From a checkpoint of a small contrastive audio-text model.
Data: trained on short read English sentences (LibriTTS-R), 26041 training examples, 25.1 epochs.
Rows from block 8 of the audio encoder of a small contrastive audio-text model, named by matrix and row number. Rows with one number belong to one neuron. Each number is 128 + 24 x the weight over its row's rms, rounded and kept within 0 to 255. All counts start at 0. Numbers have three digits each.
Before each neuron's rows are labels from the 100 clips, of 14976, where the neuron reaches its highest value: "loudest" is the band of the loudest frequency at the time of the peak; "strongest on" is what is common among them. Only what is clearly more common there than usual is listed. The data: short read English sentences (LibriTTS-R). In brackets: how many of the 100.
# fc1: MLP up (encoder.blocks.8.mlp.fc1.weight, 768x192), inputs 96-191
# fc2: MLP down (encoder.blocks.8.mlp.fc2.weight, 192x768, transposed), outputs 96-191

loudest: 4000 to 8000 Hz (45)
strongest on: the word "the" (51)
fc1.537:136118132127136119097106161151100096153152127124124097157141098109141104108107137101145087148144115155172147117116149140130150116155086174129103146100147153102156163125095145142101121115148141126158133131137154124133122134131102146153180153134126171136121167126154113178053158146121131145
fc2.537:160124103112118132106155087103099130125082158151146143150120111136122157119161108129086146069061139110137168130107099115128152178121139127118125114141114143147128113100116164127144143126136126172111154113162098122132125116133097132136135153148134144120109143113135076103123083136137091088

loudest: 4000 to 8000 Hz (75)
strongest on: the word "to" (39)
fc1.34:148133125161143169127152097163161092181110134112112112116128147154124118127130130114104123125151143121075122127100152142141132131144156160116124118136101127079090125117121140164107084144157119121075147081088150129114175123122153130136086129117122073113089098081138103138106104172165078074
fc2.34:108151109089128120176120105117158141124125189099157120118140147100131176123138090171081149083142112141099117126129105160117151139137139137167101133099115115127122088160128207104135148135128148110106134145117117124147135116141110114122124119076110111111128107122133143125098113113148115140

loudest: 2000 to 4000 Hz (33)
strongest on: the word "she" (70)
fc1.602:081161105106125178168157144096182166112142129085171115120151126133126142140113135154145105081139096149122109147153110143153149132142114114133123119112137164110156127123101111111115137133119150125115102108094167114115138124115124114160126160106125112127162103123105134119151148090134143117
fc2.602:123167155099094132133114135104131125078166114111140106127096118195165144094131122146148121143125145139148114142162105100139145141141143132119119150184158122129090096113134136119120136194120096130087132115194125115135150131139140145105178161126118112146123141099143136144149114099103108139

loudest: 4000 to 8000 Hz (67)
strongest on: the word "was" (27)
fc1.97:091101080160126136106085127171145165118140081091130151158104182146099137124146159133114158118134128149125130127098114120120149141109123123133119090097130094097121105122123172121152169149162107117152169107139137105157162135137096120163133152118104113106158102101123096117136134110159155122
fc2.97:138138105085149152109140189160152092131103145133145166126167150122089139102122099139128133140130177123102095105102153151125116127162153181101083113121110149134118138152172120123102119141116093133142163121116115134114153151091117139158128116103132133106108125123102093137100098123134061112

loudest: 2000 to 4000 Hz (34)
strongest on: the word "you" (39)
fc1.728:121107119135095151116143130144111138107144136115157107106129125125183141167117101131148085114116134124125152117172134112161098086116151141110103140119159140145087127151138076140170164129163102126066131149119092164124154124172142115124111112150116159120164110157157172121129138150098161166
fc2.728:104173165134134120107109132139113123143151127100183134142124120120108148107124119093095119124125151142119133136134109138122148162125124111110133130120140070158157100082135086143147107095129133092166123164108159101133106126157073143102183148124096165102119106105122138137114124138115121125

loudest: 250 to 500 Hz (29)
strongest on: the word "i" (49); the word "think" (30)
fc1.237:096160132103150112109172115116154125124133144122126122072134151128110125163126127151102152143148131140129117134147122118113106114175097107152146136099109113123138127130135147096146174127128144107131090102167100134135144162119110114147114078119147125124137101137152092124123111182146114169
fc2.237:135112140134095157107139179078082138103172110142153139126143151129138154137139140099190104111109113123124144082100155132140106133138104100113135092136117150128095162123148082147125126131147145119084194112150147117140128115106090146124110145131110097126126139122169156170094156108160185097

loudest: 2000 to 4000 Hz (75)
strongest on: the word "she" (89); voice: female (82)
fc1.753:133150127095108137119150159142166130168101172133115123084092143112174149140132115131155157129095140135124132151084112166104096123137106113142122144148111155157133156099123151100134125094136093162140112122112182104129149133145102090112112164072141156101120168142123144183093111085125127122
fc2.753:102150107094084115117105135126141123086147155130148118107126141151148137066125090097152123123101060144120130153117135175158175135131118162143136143164138125173109133130117121145143135149110097156127139104124132132107143064140131116138156123131169144130103130103111151148128127093129104122

loudest: 4000 to 8000 Hz (50)
strongest on: the word "is" (30); the word "she" (27)
fc1.116:145148116118097151118112169161136186094152145096154131143075137120111098086163097123159133140101124116137149087164150135152131103116194098127084110151140136116131162116132135098104115104135152135143151084097125124089103110101150090130098145117133104127127103111119120099069117169117116121
fc2.116:176118127163131133155139143106103136091142129078122143163141121098123130142132145112146123083105137144131127147111140115145133165128144080177153139129127139165127136106143125103162115120153129142106107118107069128140156108148135151100105133125120115118110143097134146120105091122113105199

loudest: 4000 to 8000 Hz (73); 2000 to 4000 Hz (27)
strongest on: voice: male (72)
fc1.656:110127115128152126082141150148117097151182153138113132145120142130107130127110128100109120126132152146109095167122082116086126143063151178152115142132133130132155172118127151154055121110136108111113148143106136147122133131103120125143138090103166098129120092127088080132128139146139080107
fc2.656:108128136132158140118136141131132179154155199135143108134136109140104192115118087136084136141153113122114131105117121134122126155123136127162124139142118141123131164134112132148134148182166107149121159109120110121124129159113090136126050153103104107110125112093124127109133107133124081122

loudest: 1000 to 2000 Hz (31)
strongest on: the word "for" (34)
fc1.384:088138088143145097106112113158096158122146146050150083169152106111140157136102148140121132155135154113119089102140116123123156100172107120141094099108129151167110124119065141142154162204089128162080136129140118157171167141155105092144174098144156112178136143132131118112084111112121110123
fc2.384:100129113136093141109151111155075136152169137096099120157110131148132142083125139105141149098153105166113103159121134115137122122128136109143118138110121110181095126147129138121174119103117094131154130137116091136123103134109148075082160077133112088119134155106135150140108124131171089140

loudest: 4000 to 8000 Hz (65)
strongest on: the word "so" (26)
fc1.729:099168115150141095153100154143115112095115139178133089121187128118104132103137117111148083152156143130122157143123141113126104119147122093098127134125097149114119140146152169116126122128115081134119164082096110140113171145141110101149117137149107136111174138129145106139173116140134161101
fc2.729:158110142119128136124093177149129070168125105123166080097111157115109133167129110112058113092112164099137158096150141135095146156138114129149132083097120114145102115126103154131143150148128126102097155117135151158133149134115105127129135151132150141099143100149096128126124169134182092146

loudest: 4000 to 8000 Hz (84)
strongest on: the word "is" (29)
fc1.679:152173116063127144172129124121116150128119136144155125141155119146107129098171166161116120105119189115104170098086161133132149171128156145111128090112116125141123129143114170171161128137130141112122164118138117103150148139122156162168139104132090095140135075142149091117112125079158114106
fc2.679:177106126136111134128142185125142106133125125118123118123132130142099143096112140116109108123118166155113135128163132105143123155182094086094113123129128126131106156164106129096132125139116145165090102109103097160094157178150119127142130128119178129062132111133126128143134109104138136164

loudest: 500 to 1000 Hz (37)
strongest on: the word "the" (69)
fc1.626:085144056109152133144124128124131150153099157137123159159132139143117159126122115103167141156103108168159154142106098111168144151105119154120086135143157139110130126092117139122097110138107165128142119162152110104102111119154115146126153138118126137126139108106118129116121110148136126126
fc2.626:142130112131142164125119169103111108107096148086160138102129083120159119125128112121099117140156156172144145158136131158087126159134140125123112169081140123161120119126128089191126114117117160102129120129135103135131151085095155139084128115160161100151103113132089137138097103070101112101

loudest: 250 to 500 Hz (37)
strongest on: the word "you" (50)
fc1.635:188122139155104111181124118079099128159104109149128112122125165150143140152104094175083142134155118129132140105169117165139100150108141156102135100138154118110171131129100089164137152104148113108141135138095118096138120082120103125185121097114127123136154090151088071128109126144073107119
fc2.635:120146139133142111147120103102135142171128129141126164156153128162162155147122099142138120109118130138130131108112139127146139133149135133120160104123153113144121167104113135151098082125133153113186138141131102138142106152139115161135115172133181125147144110128159106110141103149089130097

loudest: 4000 to 8000 Hz (73)
strongest on: the word "asked" (27)
fc1.763:113151155127155168077123114146160176162156098135125161132099135087119139165113124103125139105106187132107123103116078148142137148093106091111126126125143063129141133134141134129133095140094106170130104130106128105107087118135134127106097121092124147114129080162140124183136135144141089082
fc2.763:122151133122136120129099159156164161102174152177121160158139122128124144121126162150143115094123157175133116107095140147122129134111144120118127124125119113152138137137116083142095140127126068108171176116124127130184116140129105140141081140118115117087134140117098144096133174137110118114

loudest: 250 to 500 Hz (44)
strongest on: the word "the" (68)
fc1.577:165148121104142152130113094131101086117096127136123116158135101130077128130126098117165125167120110125129102096165132053130124113141132096151130142121075101142075147127153136142115091124121146170125132163088112108108113091128075123162138096142120173127083108133131083123117135131177176155
fc2.577:167165129156118158155173111144128150109107177122107152130131116117109138140104120133082115131140150073133104146099118114110112173128157119125103109138119112093116130133188135125166099133132123107122129149108151101154137147128104096140152107112087161131136104127127140079156135146111131166

loudest: 4000 to 8000 Hz (88)
strongest on: voice: male (77)
fc1.459:103092127093146101086146177107128152144128107134124167086147166092142165156131118074130103131104136153108080115128122086099114168134142136106084118106130130148116150139152151153131133161128118080109159092110116099170120138133139144128074161105118147136139086126175103103111134114162100097
fc2.459:134163122139095111112157137135137121168122140162118111153156161176073158147142112123110123106145153116140130131122182148124128179109130153131133108134127132163137151161094106140083132162142150108083121128107123132163144160113099107099140110135122119078152118111106115129136084113136130116

loudest: 4000 to 8000 Hz (33)
strongest on: the word "to" (33); the word "was" (30)
fc1.553:132151116152133112138101114114152108170085117097130132157134115078098093153123124142155140147157109132119114185131098143138082114123106088111156152144129105094095113136122135095158083137119123140124112103143135130121136119122122141110176116091174116129154130154113129150132076101123159107
fc2.553:114153088097092134149135142139149106125134073160172133157117108139099113178168132067101121122107112167125096165097108146131136080113109140133120130149125177141117123203133158142159118154184108145121122132155113118126138126145156114079115108126129136115107137098124106147155128125118128119

loudest: 250 to 500 Hz (61)
strongest on: the word "be" (36)
fc1.234:113140100133107083134132145138132103078122075100140031130078140103124127155148111128152144098129145116083140097148140146121147142137105117105090120152154144120124095165126128104120129113111180133125117154086110102121103123143073128149089141110110125106125205117101161110138135111171138068
fc2.234:110116143108159137158157149107143129148142138130136145148147180074142145149103157090125156159154120140132112137152109127116122138141167138147150109107122142122144147095123152165147149113125136146158150102139109126167103060130134123124103105117108154112103139159139058118177117076114167064

loudest: 250 to 500 Hz (30)
strongest on: the word "was" (60); the word "it" (32)
fc1.480:102140154122140150136140093143108141146128157116125139092098119115098098151161146145150127112178133130123112120131141110148115128174129119131152109168116104115081154151145155164105119104114168122103167127151182128115153109130093088134086169126124133164127143123112143099137151154177199168
fc2.480:135136131119095100152104103159140128144139107161128183105090134171149107159182146123159171083129160131126118145134092122128078131163152122133163142155134154114118127158144137142149124138165149133129122101148136115125129133110140109109108139144134154093126128142082107159127110096141101126

loudest: 2000 to 4000 Hz (76)
strongest on: the word "she" (49)
fc1.164:132082127150104119125127128114119097136124130127144157123121125141126143140134099189135116152171122100151146123133107128122116086076123104138147163134134113165115111119147120145117130162110147108121102142085147142106139146114130124088110125151134155098109064126183116156128149098136096141
fc2.164:138127127111153104123118107146133100160123160139146139156107192116075117126150131142114147126120117127110138084174163163133125134107133132129165120127164124149122102121207135097110134106114121118096130123088154135100136156126133134080118124091145151117159128105103151112109168107085089128

loudest: 4000 to 8000 Hz (97)
strongest on: voice: male (73)
fc1.649:104127118075127104103103137135132129148134164100141090121123125159141155150129121134145117123119151131131154118152146177105068119131113150135113089115097113145106109119140131115134136147166133142136155104143161119125177130116104146187130101093100108102140084156171079132138147118149101099
fc2.649:148133118149122107143127169140168061141141107169165110125120174150103125111128131127130117141105152147118136086059132149149114155115114117163097089087115134136160147152094156124098112105112120155147136138079117142132132174110118152129146162158129136098135101113099130117146130090188082155

loudest: 2000 to 4000 Hz (86)
strongest on: the word "she" (40)
fc1.362:106130117128139127123138119141084174145144141141131103174177143118104137119126090127111122186137138136122131127110154133149124137142182087103126113094128131119137109072096113138109097100111122108111112143117117148105123138102171158121140156135151100072066130098094140125139135104149114121
fc2.362:152119073142129082121120104158118148123065137165126139130162153155130128091104159131150178152128093151135134102084114160124129086102122142119137142122098139155157135119122164084132097118107115140140124127077113176117137184115139142088105136083121107087103087075140125102165132108125106125

loudest: 2000 to 4000 Hz (96)
strongest on: the word "she" (53)
fc1.281:112077077161134083075087164167144139143124095145152154155142173120144111102125142138154098107114123142115133111134142131141173102093161143118123142120101124142128156094120118103123128120107114132125109143127171147102070099082142123133148170139120128121119098093121155136143150023082118142
fc2.281:069137129145141103116132146138161116161060156169097159135119116113088134166158108117114104151131102085105167102151138148095117131100119140110099121146110154163209121142134104109115131145126139132137104115097115123138139121090143127129109093106116141108096108120116111112111125106148086101

loudest: 4000 to 8000 Hz (95)
strongest on: voice: male (83)
fc1.517:088099114121134159090107150133076112164137165114161152132142147136152132168134122143167137125117135154084122121138134139139154116121119117103058112093142134150064175140151154096121165113158102120128116098091150122136139132120161136181120129090138128129119080120147096104160152146128090177
fc2.517:155123139112136130144107135184183156172125132102153134123131160139106141103126123085102167115143109126150122111116124142118134130128158129188096123124115117109174107135102169141092099171132073153148156096110117120126120146130125137121150144149088145112131112135090143119117104076139095134

loudest: 500 to 1000 Hz (41); 250 to 500 Hz (29)
strongest on: the word "said" (85); the word "he" (34)
fc1.205:132102125100143135130140121135166095139135122134119130111170104113158093134156139146118124167143112121103146172122112125137127101172150140159114142102106126136126091122159104122109163140128128104210119139181137120194147117080170070106096135158129127121145116143102151134135053138140130130
fc2.205:081166140180128140112128177134125140121130102095121152127121117119139150122113154115149136142140110101113141110146119153124181092081147092083195094112126062125102091123113196158119137155109124129102131112158179138084099129097105142092133164106128140164137124126187118145132149202107118115

loudest: 2000 to 4000 Hz (68)
strongest on: the word "the" (52)
fc1.304:156141139128124118114120110140107127132142132125132129111138131096096163119118096128140162139131139171140148106109091124135124156174162102138107135107130117149087108111101154108117137138119129136082094108099115165123120147130076140069159095126143160135174098118098162118121134121136107125
fc2.304:132113063096067137119157085135150153171122160104154140131118136096137128111111100110149137162099118125135103129115148137163151077147115168118133098128111112186135141133060118119117126108122127091168178139101122147140123120115106152099119165124141099107114112107095120131138125148101133163