config = dict(
    train_examples=26041,
    loss='sigmoid',
    encoder_norm_position='pre',
    encoder_fused_qkv=False,
    encoder_drop_path=0.15,
    encoder_layers=12,
    encoder_positions='rope',
    text_encoder_activation='gelu',
    text_encoder_qk_norm=False,
    text_encoder_drop_path=0.05,
    residual_init='scaled_by_depth',
    orthogonalizer='newton_schulz_5',
    adamw_lr_other_params=0.0016,
    batch_size=128,
)
Rows from block 3 of the audio encoder, named by matrix and row number. Rows with one number belong to one neuron. Each number is 500 + 40 x the weight over the matrix's rms, rounded and kept within 0 to 999. All counts start at 0. Numbers have three digits each.
# fc1: MLP up (encoder.blocks.3.mlp.fc1.weight, 768x192), inputs 0-191
# fc2: MLP down (encoder.blocks.3.mlp.fc2.weight, 192x768, transposed), outputs 0-191
fc1.260:550476536475543571546498499467478506525520500452537481575544482524520471530485470498532499501495534474523479526524598438599487484514495430470503423502503469493443441479476524491523554500478497493447533652532546529459545574477468487544445534521483525424592545527514464405497490461470490483456496498531479535508556520424492472500486511510510594443537490526462449484492463446589517504445504494413490515522404477522476537560456484502534444543478554447456499480483504510491494506555485457544487528477450551441509467486458569503466553490489457573503496539549501502512470552516448525
fc2.260:509535507511495569487503486543488476535488493488507482526464475493450547452506526485476507496500455531490562480457504472476548498511483481490465461521508572522518478427517469513487509490561477454481429435515515516525572444486512478478497508523566478516463512498509497535474481513494497508509440523475515463478553500562496549488543466478482517463520488522524526490546538516474466494513531505553472511508533529484513467558497497475496499455489465537560502459531523524502478472483526474515558493492517512521485526511495459467518478549471500496473539428475496497466505483455511473
fc1.261:433536507496541422531527507508516432481508488539543514483493478486488521549490534587589441550483522548516468478442520582539508504474466482593528470461492507527511617452518569511488446504568488537514591558508505492549529435432441452494541423530503469490476542481482485523527456451541480450491526566555526506471486471513522549467491422549481521535430555523500505442480458438423521473486541481573433500514516462454451513528475545452487511456433455447469512440514481527499578491444455469555406526480519524422552480489521507582509469447499549530475556514509496582471431485598464544
fc2.261:501465483478535582469517481481520454429490449468479436605554598479442541536522398477473520504432546457437481534583509450487574510441555546526528558436519444530452503487566417528489439448513491551530397519482525570471511498531467531474377560508464466466523584561617499501531496422423510549509539514563529526448467477534585490486483482416482483394500514477501563539584520543483523529492517415469448522488546509506483491564477477455555516468457521460485520471518495473518509495464503459536485528509458510546443493492530462548530550520537489473490471507581563516550491461505507458
fc1.262:476508444515542401553483496548504522476493500532498555492448529486525527495547499549469500486494515433505492522536403531560460473526464504507513474509537528526455533556519486483528513529485600517475504457572559465482505486431504598417556545480524522473423609457516516510428523491536480535379499459538493472486485477458473462523545447455562500569494490425462490512537513402476537519508511455493519512459498469539430473546555416475480499519431498559496517586556498438551465534481548529521510561492527510500439527454531491453524508464436443429567542509533446463540512500563548492
fc2.262:476499445527559503442488514444516571521510466513518469488486469532502530517473470481553482501462461539521476575517536497464538509427583466461479482484484529518561510440590531530544536551482462559465529437483467544545447507440500471451475496486508459455507525493493505525481507482455502422519537475525584561580452491423461470515476500498455542478475496533526490540498480508505451490492496570465504554539507500422383496527451527448466488550511508541536528565504540527530521553499515479416477559521513493473523467494486488524527531483473513499516493507487468489548556497466453489
fc1.263:441521571531537512533525441462468457529505511527453471526494551501507580504431563502499495491502474498448485485496557424492462496437596426589511543530475506538568512588459536479403464494552547479505492580491517500475439559527496521438535428475503511537489471497534546486416453449546433525507472452517471536385511478499484499521523571487597500514529523586464527507447485553469477479506490441538543487510499470505506518503483530544533474444426520462522530467500487562452458448525470435484501598516418511472508524494607551488472404482477451525472506478512474499523485459510560508
fc2.263:506484475558491487479450528532497530527416572496500479477457515532489462534509476521514528523514492459513559427530507541508500476546490535510521505484493503467532493587485511535467500510509498575489535483538511462489490503502470521549467464493479459497503487554522473509530508484522541495500443541496501530495470449482514551498517461457496506473518497435466499497511509505523542542435549472532513527504455553479518498484520523556493526509557430483507486521508462454516464512528506515503504466488502428502570431491452472525525480472477538490545476453492467483417464503502479506
fc1.264:461496472453483484575527459542541553511495524530533505527510544515502508525469543523556552502482543407503432444488433491530497475491476525549480474486474519474569578519497519546430417502470577552440461469537499408402484501433447552458600516485482409548531492544591401539468586404580452486436514526452564518567499478486491516479486562469491526533539547543492537517424515549469566548524485525533506491514456548547487539438448476456518511438461377531520450527438483449504458562489503438508489604535489464514478573574486502556491484492499567509491470459510497522502433622498520584
fc2.264:541520500493511548627603463512532480438479471475483416494480517371510523533549489530490519539587516444566452561334499444432546551487559530530651472524438522447482527461387469530463571503543529501540404571483521449460491535495405555480539443541583473436488482411566495486613515472457450433376473488552502417466438518511580494526501460456551495549411492465428480509461461574455453495591565414479555515481570480489534493548575541469555485514565478514462629496534398536531505514511507541437530418544505416500510480498591403502594358530456500467600485475384471451593557499511602526
fc1.265:535531529453485520528474507538486514500546513549529498475541476416474479437600492451513490484546523546514572496547509564488508496516492536478544524509492516486526521558475408549512527481506489535474482475515496482541476523473461499513454470494491541489470444424481547554472487484512426496454444575507472472449434482462514435530521450523523558483444491518449477491503463492460487461512516485483482574520509528555512483455530523457488447529526564542540523427509489465434494477459418418527544513502450523508517511508509434525448521523583479573490491470455464479509576504491489472
fc2.265:519477491470508452473484455422490543504520503454489503466470485507480547513491505485523472549496491473543496526517493500517516492500494489520480505549470517475509496480515554476453455552492533500481516496493493518497515470505504442498497448536505482495504561518503504490465510465482503533491521477502578495458565499501449498528580493532500471523495475487561493503502485426502512537519482534478521484472475516430511533495503463489528501449500511516410547516468525484517534515457496487510510495513525513523495485470490528508557486513430490480522526513559515493511498484481515522
fc1.266:505436461534526529480404542491436528498582413445432479574451564474422506455557432492513459557555508436533499544506445482491428536503499484503543553459493468487524530493463505521518520476501505436500518532530461456558468539490547523433444468526464468473528505535504467480483522529496478503482615500517439453488559507509486497496507440534575475481494489441458526514519549474502516466436547461500561493475510480433490519445445485484527457471498539429455507553480486493511553488514487509519549457512508532485562480509467500512498482460519406460517474443532457460488489583586556453
fc2.266:485514503505502480537462507480504492558516450500522414462494495540475532476479466508449525535497452421528565542475529535536514523521481526488548493524462523477493483487547464454520482524467526404510520468526522496478502461496492434554552538445481514494505499478513495485505455549491479476527455535469513529476517468492521545548558520487412480489523447485496433476437529461529537458487480489566499544551500496463505469540557458535489528519484478507575517485542506511465514538505511527503514505478482522466529522513544516513439533487494500578479504482525490487503453499497513481
fc1.267:519438504518552573484546439511486487517490470419545502431525553462531550431540479500510515495529475594484572514487472507446504522487505504443487494426500465537505492545420503515459524637475473524449464485526522470491503511504468500525496509604456574466510485503542549535446537447527551503566493476432519402528496519497586485456498488498462455522418427534558513490498464510470530471538528415480535464506530496471517570518554534509586460591507514473456537534517549476481466497472526416511515450412432468509501544485578530459494438441557526498484531498468480480517452484496504462
fc2.267:492520590530480423502529526502519537493517473553494525509500491559485531422409551508506464426480418497481469522492437526531495465469502571504515526515593503491497449507572420422570523517451476480490520493494498485469501477445505476471534456586544481510541541437478560572536506518493482455481548493528474514614575575508540464481453523484493523460512477500501502550532518471480564432532461495500538514539470524535545479440409514565445486479500487531464478502432423457469498491505504433489497537549490485441508482484506479495462600484461560468536499516468562468498531429493541451
fc1.268:487467518468464491489563563531569492490508504508544554506416543439543468506478529493462470529506484487495502495530519515438558505457546481506450466483541486544457477467547548516480494487520472545571553486475470555468451550520477543491504477457500528551563469512533439475504505562461521508450600505471514448498499535502439503513542535528531455470517506569545548500510428512526513511524540537494506500477489483463455492535495370505487507508480522475465489525503519380569450470472482463483558539552522524435540536549504551490514464463473547534530497519484484491518498471453441533
fc2.268:456449533492552571503507452487493513528424481497494569504505508511528512419484496532512463458494514533497505451490499500444503489524486530527565480535479487474505519486477464530478509514498475499482488461501490451473514539497458492543524515531480546462498482526486574510531498508519508492503483512520522523410475490475525574476510497495465489528478510491511518499538499509534561473525507521478488499544532530462480508502514539529460513507491549541514491478471491511457571504507475490479493510514462500532467477498474461523519531511439485494526512474517474507468481489530504447
fc1.269:456523513517488505471517477519500511440510477506443557583459439452502531475537510521501531513524472539492529471468526589553486455504508501504627497507502447500500457472525487493450503504465491487455564495500418461460488535462537452450518476480507546435537512505460524530495521511565508472455489564478531453423524593542504516498555498522555440465552529497463503464436494466525448572497487499480542536530506475461449503525521546504539426513554462522472425467508460501518525461491521503469496526596509548493546496522494483488506510436464479561570484514443475524500489540544474496
fc2.269:499478456459483455439475492459510567552514436488501549535566480450566561505586514540404482514431437481476516434513491501441455542511480484513465522465533518526490539571473466600462417500440547425562515523498529526561554585420488484517481519563536519439503531519522586483512489443470521501567513571483510512442470590493483409488456448490475524485488505526502518479467487504481540554504501524436551501456404517579512494548477491485529538558448475495477473512491517556499530526400441542579526506531419532491502526523551504536528489432586522489495473435481469491436518473470493533
fc1.270:559433483472541528567508542496471534540584481549469522526516540528522549465548504453450489550491495502522487485418481490430537464422478558498517484538484448531451510441475509509510561567561517546495437475501461487507472559516585504493496474527477437466497547468480549507504512494505489457552471500531533404461483568535406526502520496583456537508496448572584468542478437497525457506504464553486480490524628490504442494533509458533456469482552540539509499502445445530540481501482474541491394561504486442528505460566429535415554461485480554562437404563438498463512447523463501463
fc2.270:439501497551494472535524551443488448502482495527472503524434458477527508501504442542453552454513470502511507467475470433530461527546502455426528513496542512519498498500459460553477491479512511468488511561467463486494458503445530456510555516512519524544523527439566514521497473533547544507489546497455481497529517471548501544508520492518509517507469474450514523473484488477464551477563543444432526475549469549542490503467477453483460459543525552502530588519460510547479522433531536437545538547523490496461493472534498468521568508472542520477400518495459509504481549437511505565
fc1.271:512493473516508481526508510488515462490414496493513533493486515497546473511509464501536527455517482513525483502521526545446481468423465560518615521550504562506514486516485449489525452520465444448524460492502476486480494551502490445466539519538474510548479475503441500496498494503455540523552512465481466493482503477515488477503583564527478428564549454484462485484524504518544485523533506494484569471502486534579475472464584509487485483473526417552522447481494564525456508568502456461496481505481467561536544546423516488488525470460501521549489554498540418507510590509546543418
fc2.271:511495554399520506453541461582506526445442583556468598597516505447610487523554533523544521548442421506517491479473487540376455476527467562376336539550511491515531484538500491471535474471481493556567544568485555414516429551493465500507539475564434495465504522601597489498507526463507518451544459589400463539506541549518502474516386479508530462439451504425525425391546484500485472615552546526455533465555413539424526555512449367484573476549550499509469488536544560462565503537435480527483550451448487557479477483465431636526468484520475439512572494504448501459476549510458429532
fc1.272:524543480550486515567548477539555469519497498447513505547478542457472489501518475549554469472424518502460412478490485487455539464451449438500469556447465551525570524405580499502557497514427475518524545469566544456528504537479566456428503472521548407498533497480502551547536464506496487574460449571508512479518456493543500500506538483527559591462471515544527541491466525503496454513473538485498413484569457456497467502457451508493505515471498511429545560551515504455485521515538510540482551505493535458536525480483457572530498440509469485613455483508465508559443513477449552485
fc2.272:484495471498438550519471493518387573492516464436477518479529508502539544491515520477514563535557537460520505497497491516617478566539493529487459456528485551503425491438477498581519536487472444453481475524548508565493570450596454588510480452456508488577543519460488521506581473456518401480516562453526442473500568461519477479511478450592454580442479539502549517465570482472423523501544540530462558480566414488492551457486523550542444520479491527497506486532506477512394556503477502551443458429488456492537480484496459558516463488466440532491526471500499475463514528494496478492
fc1.273:491528492514467551516516521557513469460572549439535491477485498507527472453525588550510487502526487514493477445600527558594473516481496542558492550482485511501529536481499479505612445445469495543485505579549482491491498507523496440517460575514536497533507462499493490508454533382566464481442505538438468510420527520460579490409491449562509539532484465416488422478575544521460519557527536562457530438499463496478482482458542443523441512493540421495451490514485532513487518486481446521543436592526480553454490460455480402482482460577448524535515471523372481511479525504517468510
fc2.273:500514625441494491523506516462487511532505477529502487457471529524470499475505476488508464454488465582509484518492445568443503511497509593486470487493465496486533529573497512479486523511436464470484523509443449435562450547494492499484555430543428493526481507467480467469506486479499508510530513452441522427534479602499492573547497481484478480541509513467534575420491500538484517482567489564471459509546477514512455536538475435508560454500515521527536456504463508451486543486478509471501542554515475420504496516513467526550501509509487550497515542507508509505463543502491524477
fc1.274:498548487507469531497569500580520527552564538542434512477501459565453482504496481510485426570573542462483485478532516473522506472517456553462501534541543483452498449465528447475478523528436484494542509539547593527503532524551475434482502456478486454534535469502509497461445494514538494452501582492518456552471454497483495566539529500483520468488530474435419455543471550468456476559507557521495567472471454499481488515552452473517488526455486499499485509538524518479510520473511500468507485508541527493514454427445496495554375527462475574500466489560548504525472521532484488474
fc2.274:548487533514498511549505562534526545476472465539527497412487487527493522546460461418501492488447482556540493523540535417550495538511450453570518534542544462511464445497535527548530505480474500486507514542449461493464441506488517520524514551564497524478519478531498454524501453483499452470452507494507462468502506502498487559491512505522494549498463473514469491525506551535541487481477501434440465539518471485479538504485536409484506569443536491481526535489528514456450482454488534559479533475476513453532542535497510513547508492512567475444430510519528456453539474461448503447
fc1.275:567485557532500524560479519506495486481532516489487427514522500433431523474488478455459491536527493530486514473493502503501463495427572511559476466550449433558533466526539448402527505467522463441570446418528511469517505522455464482509505538403514516517523430493462488534508462502489499522506457533482503508469481474513449505570563488576493466529575488507510433490459478496510505512461511514584514459517415546470480502492499502582502523476488550507439449614427504563517525477554510518449469427468560465520446522506530458530572486474526467510539513485495429491504514507520443507
fc2.275:494477540530513479489531554465539487495459443514481477444482487523555526523465450483434548448543540580495405499507515497492514555529452496466460524517434463559493485503508496541491538565489453542477538515496533535510467501504495471472473520502450549494532550500504483511508482464543511404548494549519528508514578463483538533522474481513506499498485549511462488497492496522473473501518448486510483489473509489530489458515566467487522452491470463477468466483552476547451518541466475495587524493464552540489522484455498497466449491540525466497495521495537499510516432534495479515
fc1.276:522394440480503475402520374511516499528505509523497486500521595535529416504544498443540515516558476461545567538528511534518583515524484461493489557535530548531530517498533463481571493572428441459506543389528494555430463560541519430506464529569514544516577488589528598411466501495467478498507486473572546554471503536484535563480462424559513552459547511442477482528509533484489510566465473459484463524477527488494549547512519551465513525508538525568542510433514582548534490527492544567535476446420464516492456515511494561481577463460533445492559503485514503508481454461417417533
fc2.276:494560568436491458518488541467513479517435469523503547466509458432515500511495485537451487552521571537512486451485515526549477492531509539547609519546489508479449458505534527484469556493514483500467517517489473544516498531485486507499428532481477507505529466459471474501498463553453521517508522463527498454492508493433481491512482542566438518510459440526474542513459478488501484481493513511538508555505492484530474476504470488550468499496479489523489489486523533467520486429488519477531594475505526474498504497489548512495529466509533482518494430458535531467524482512468503514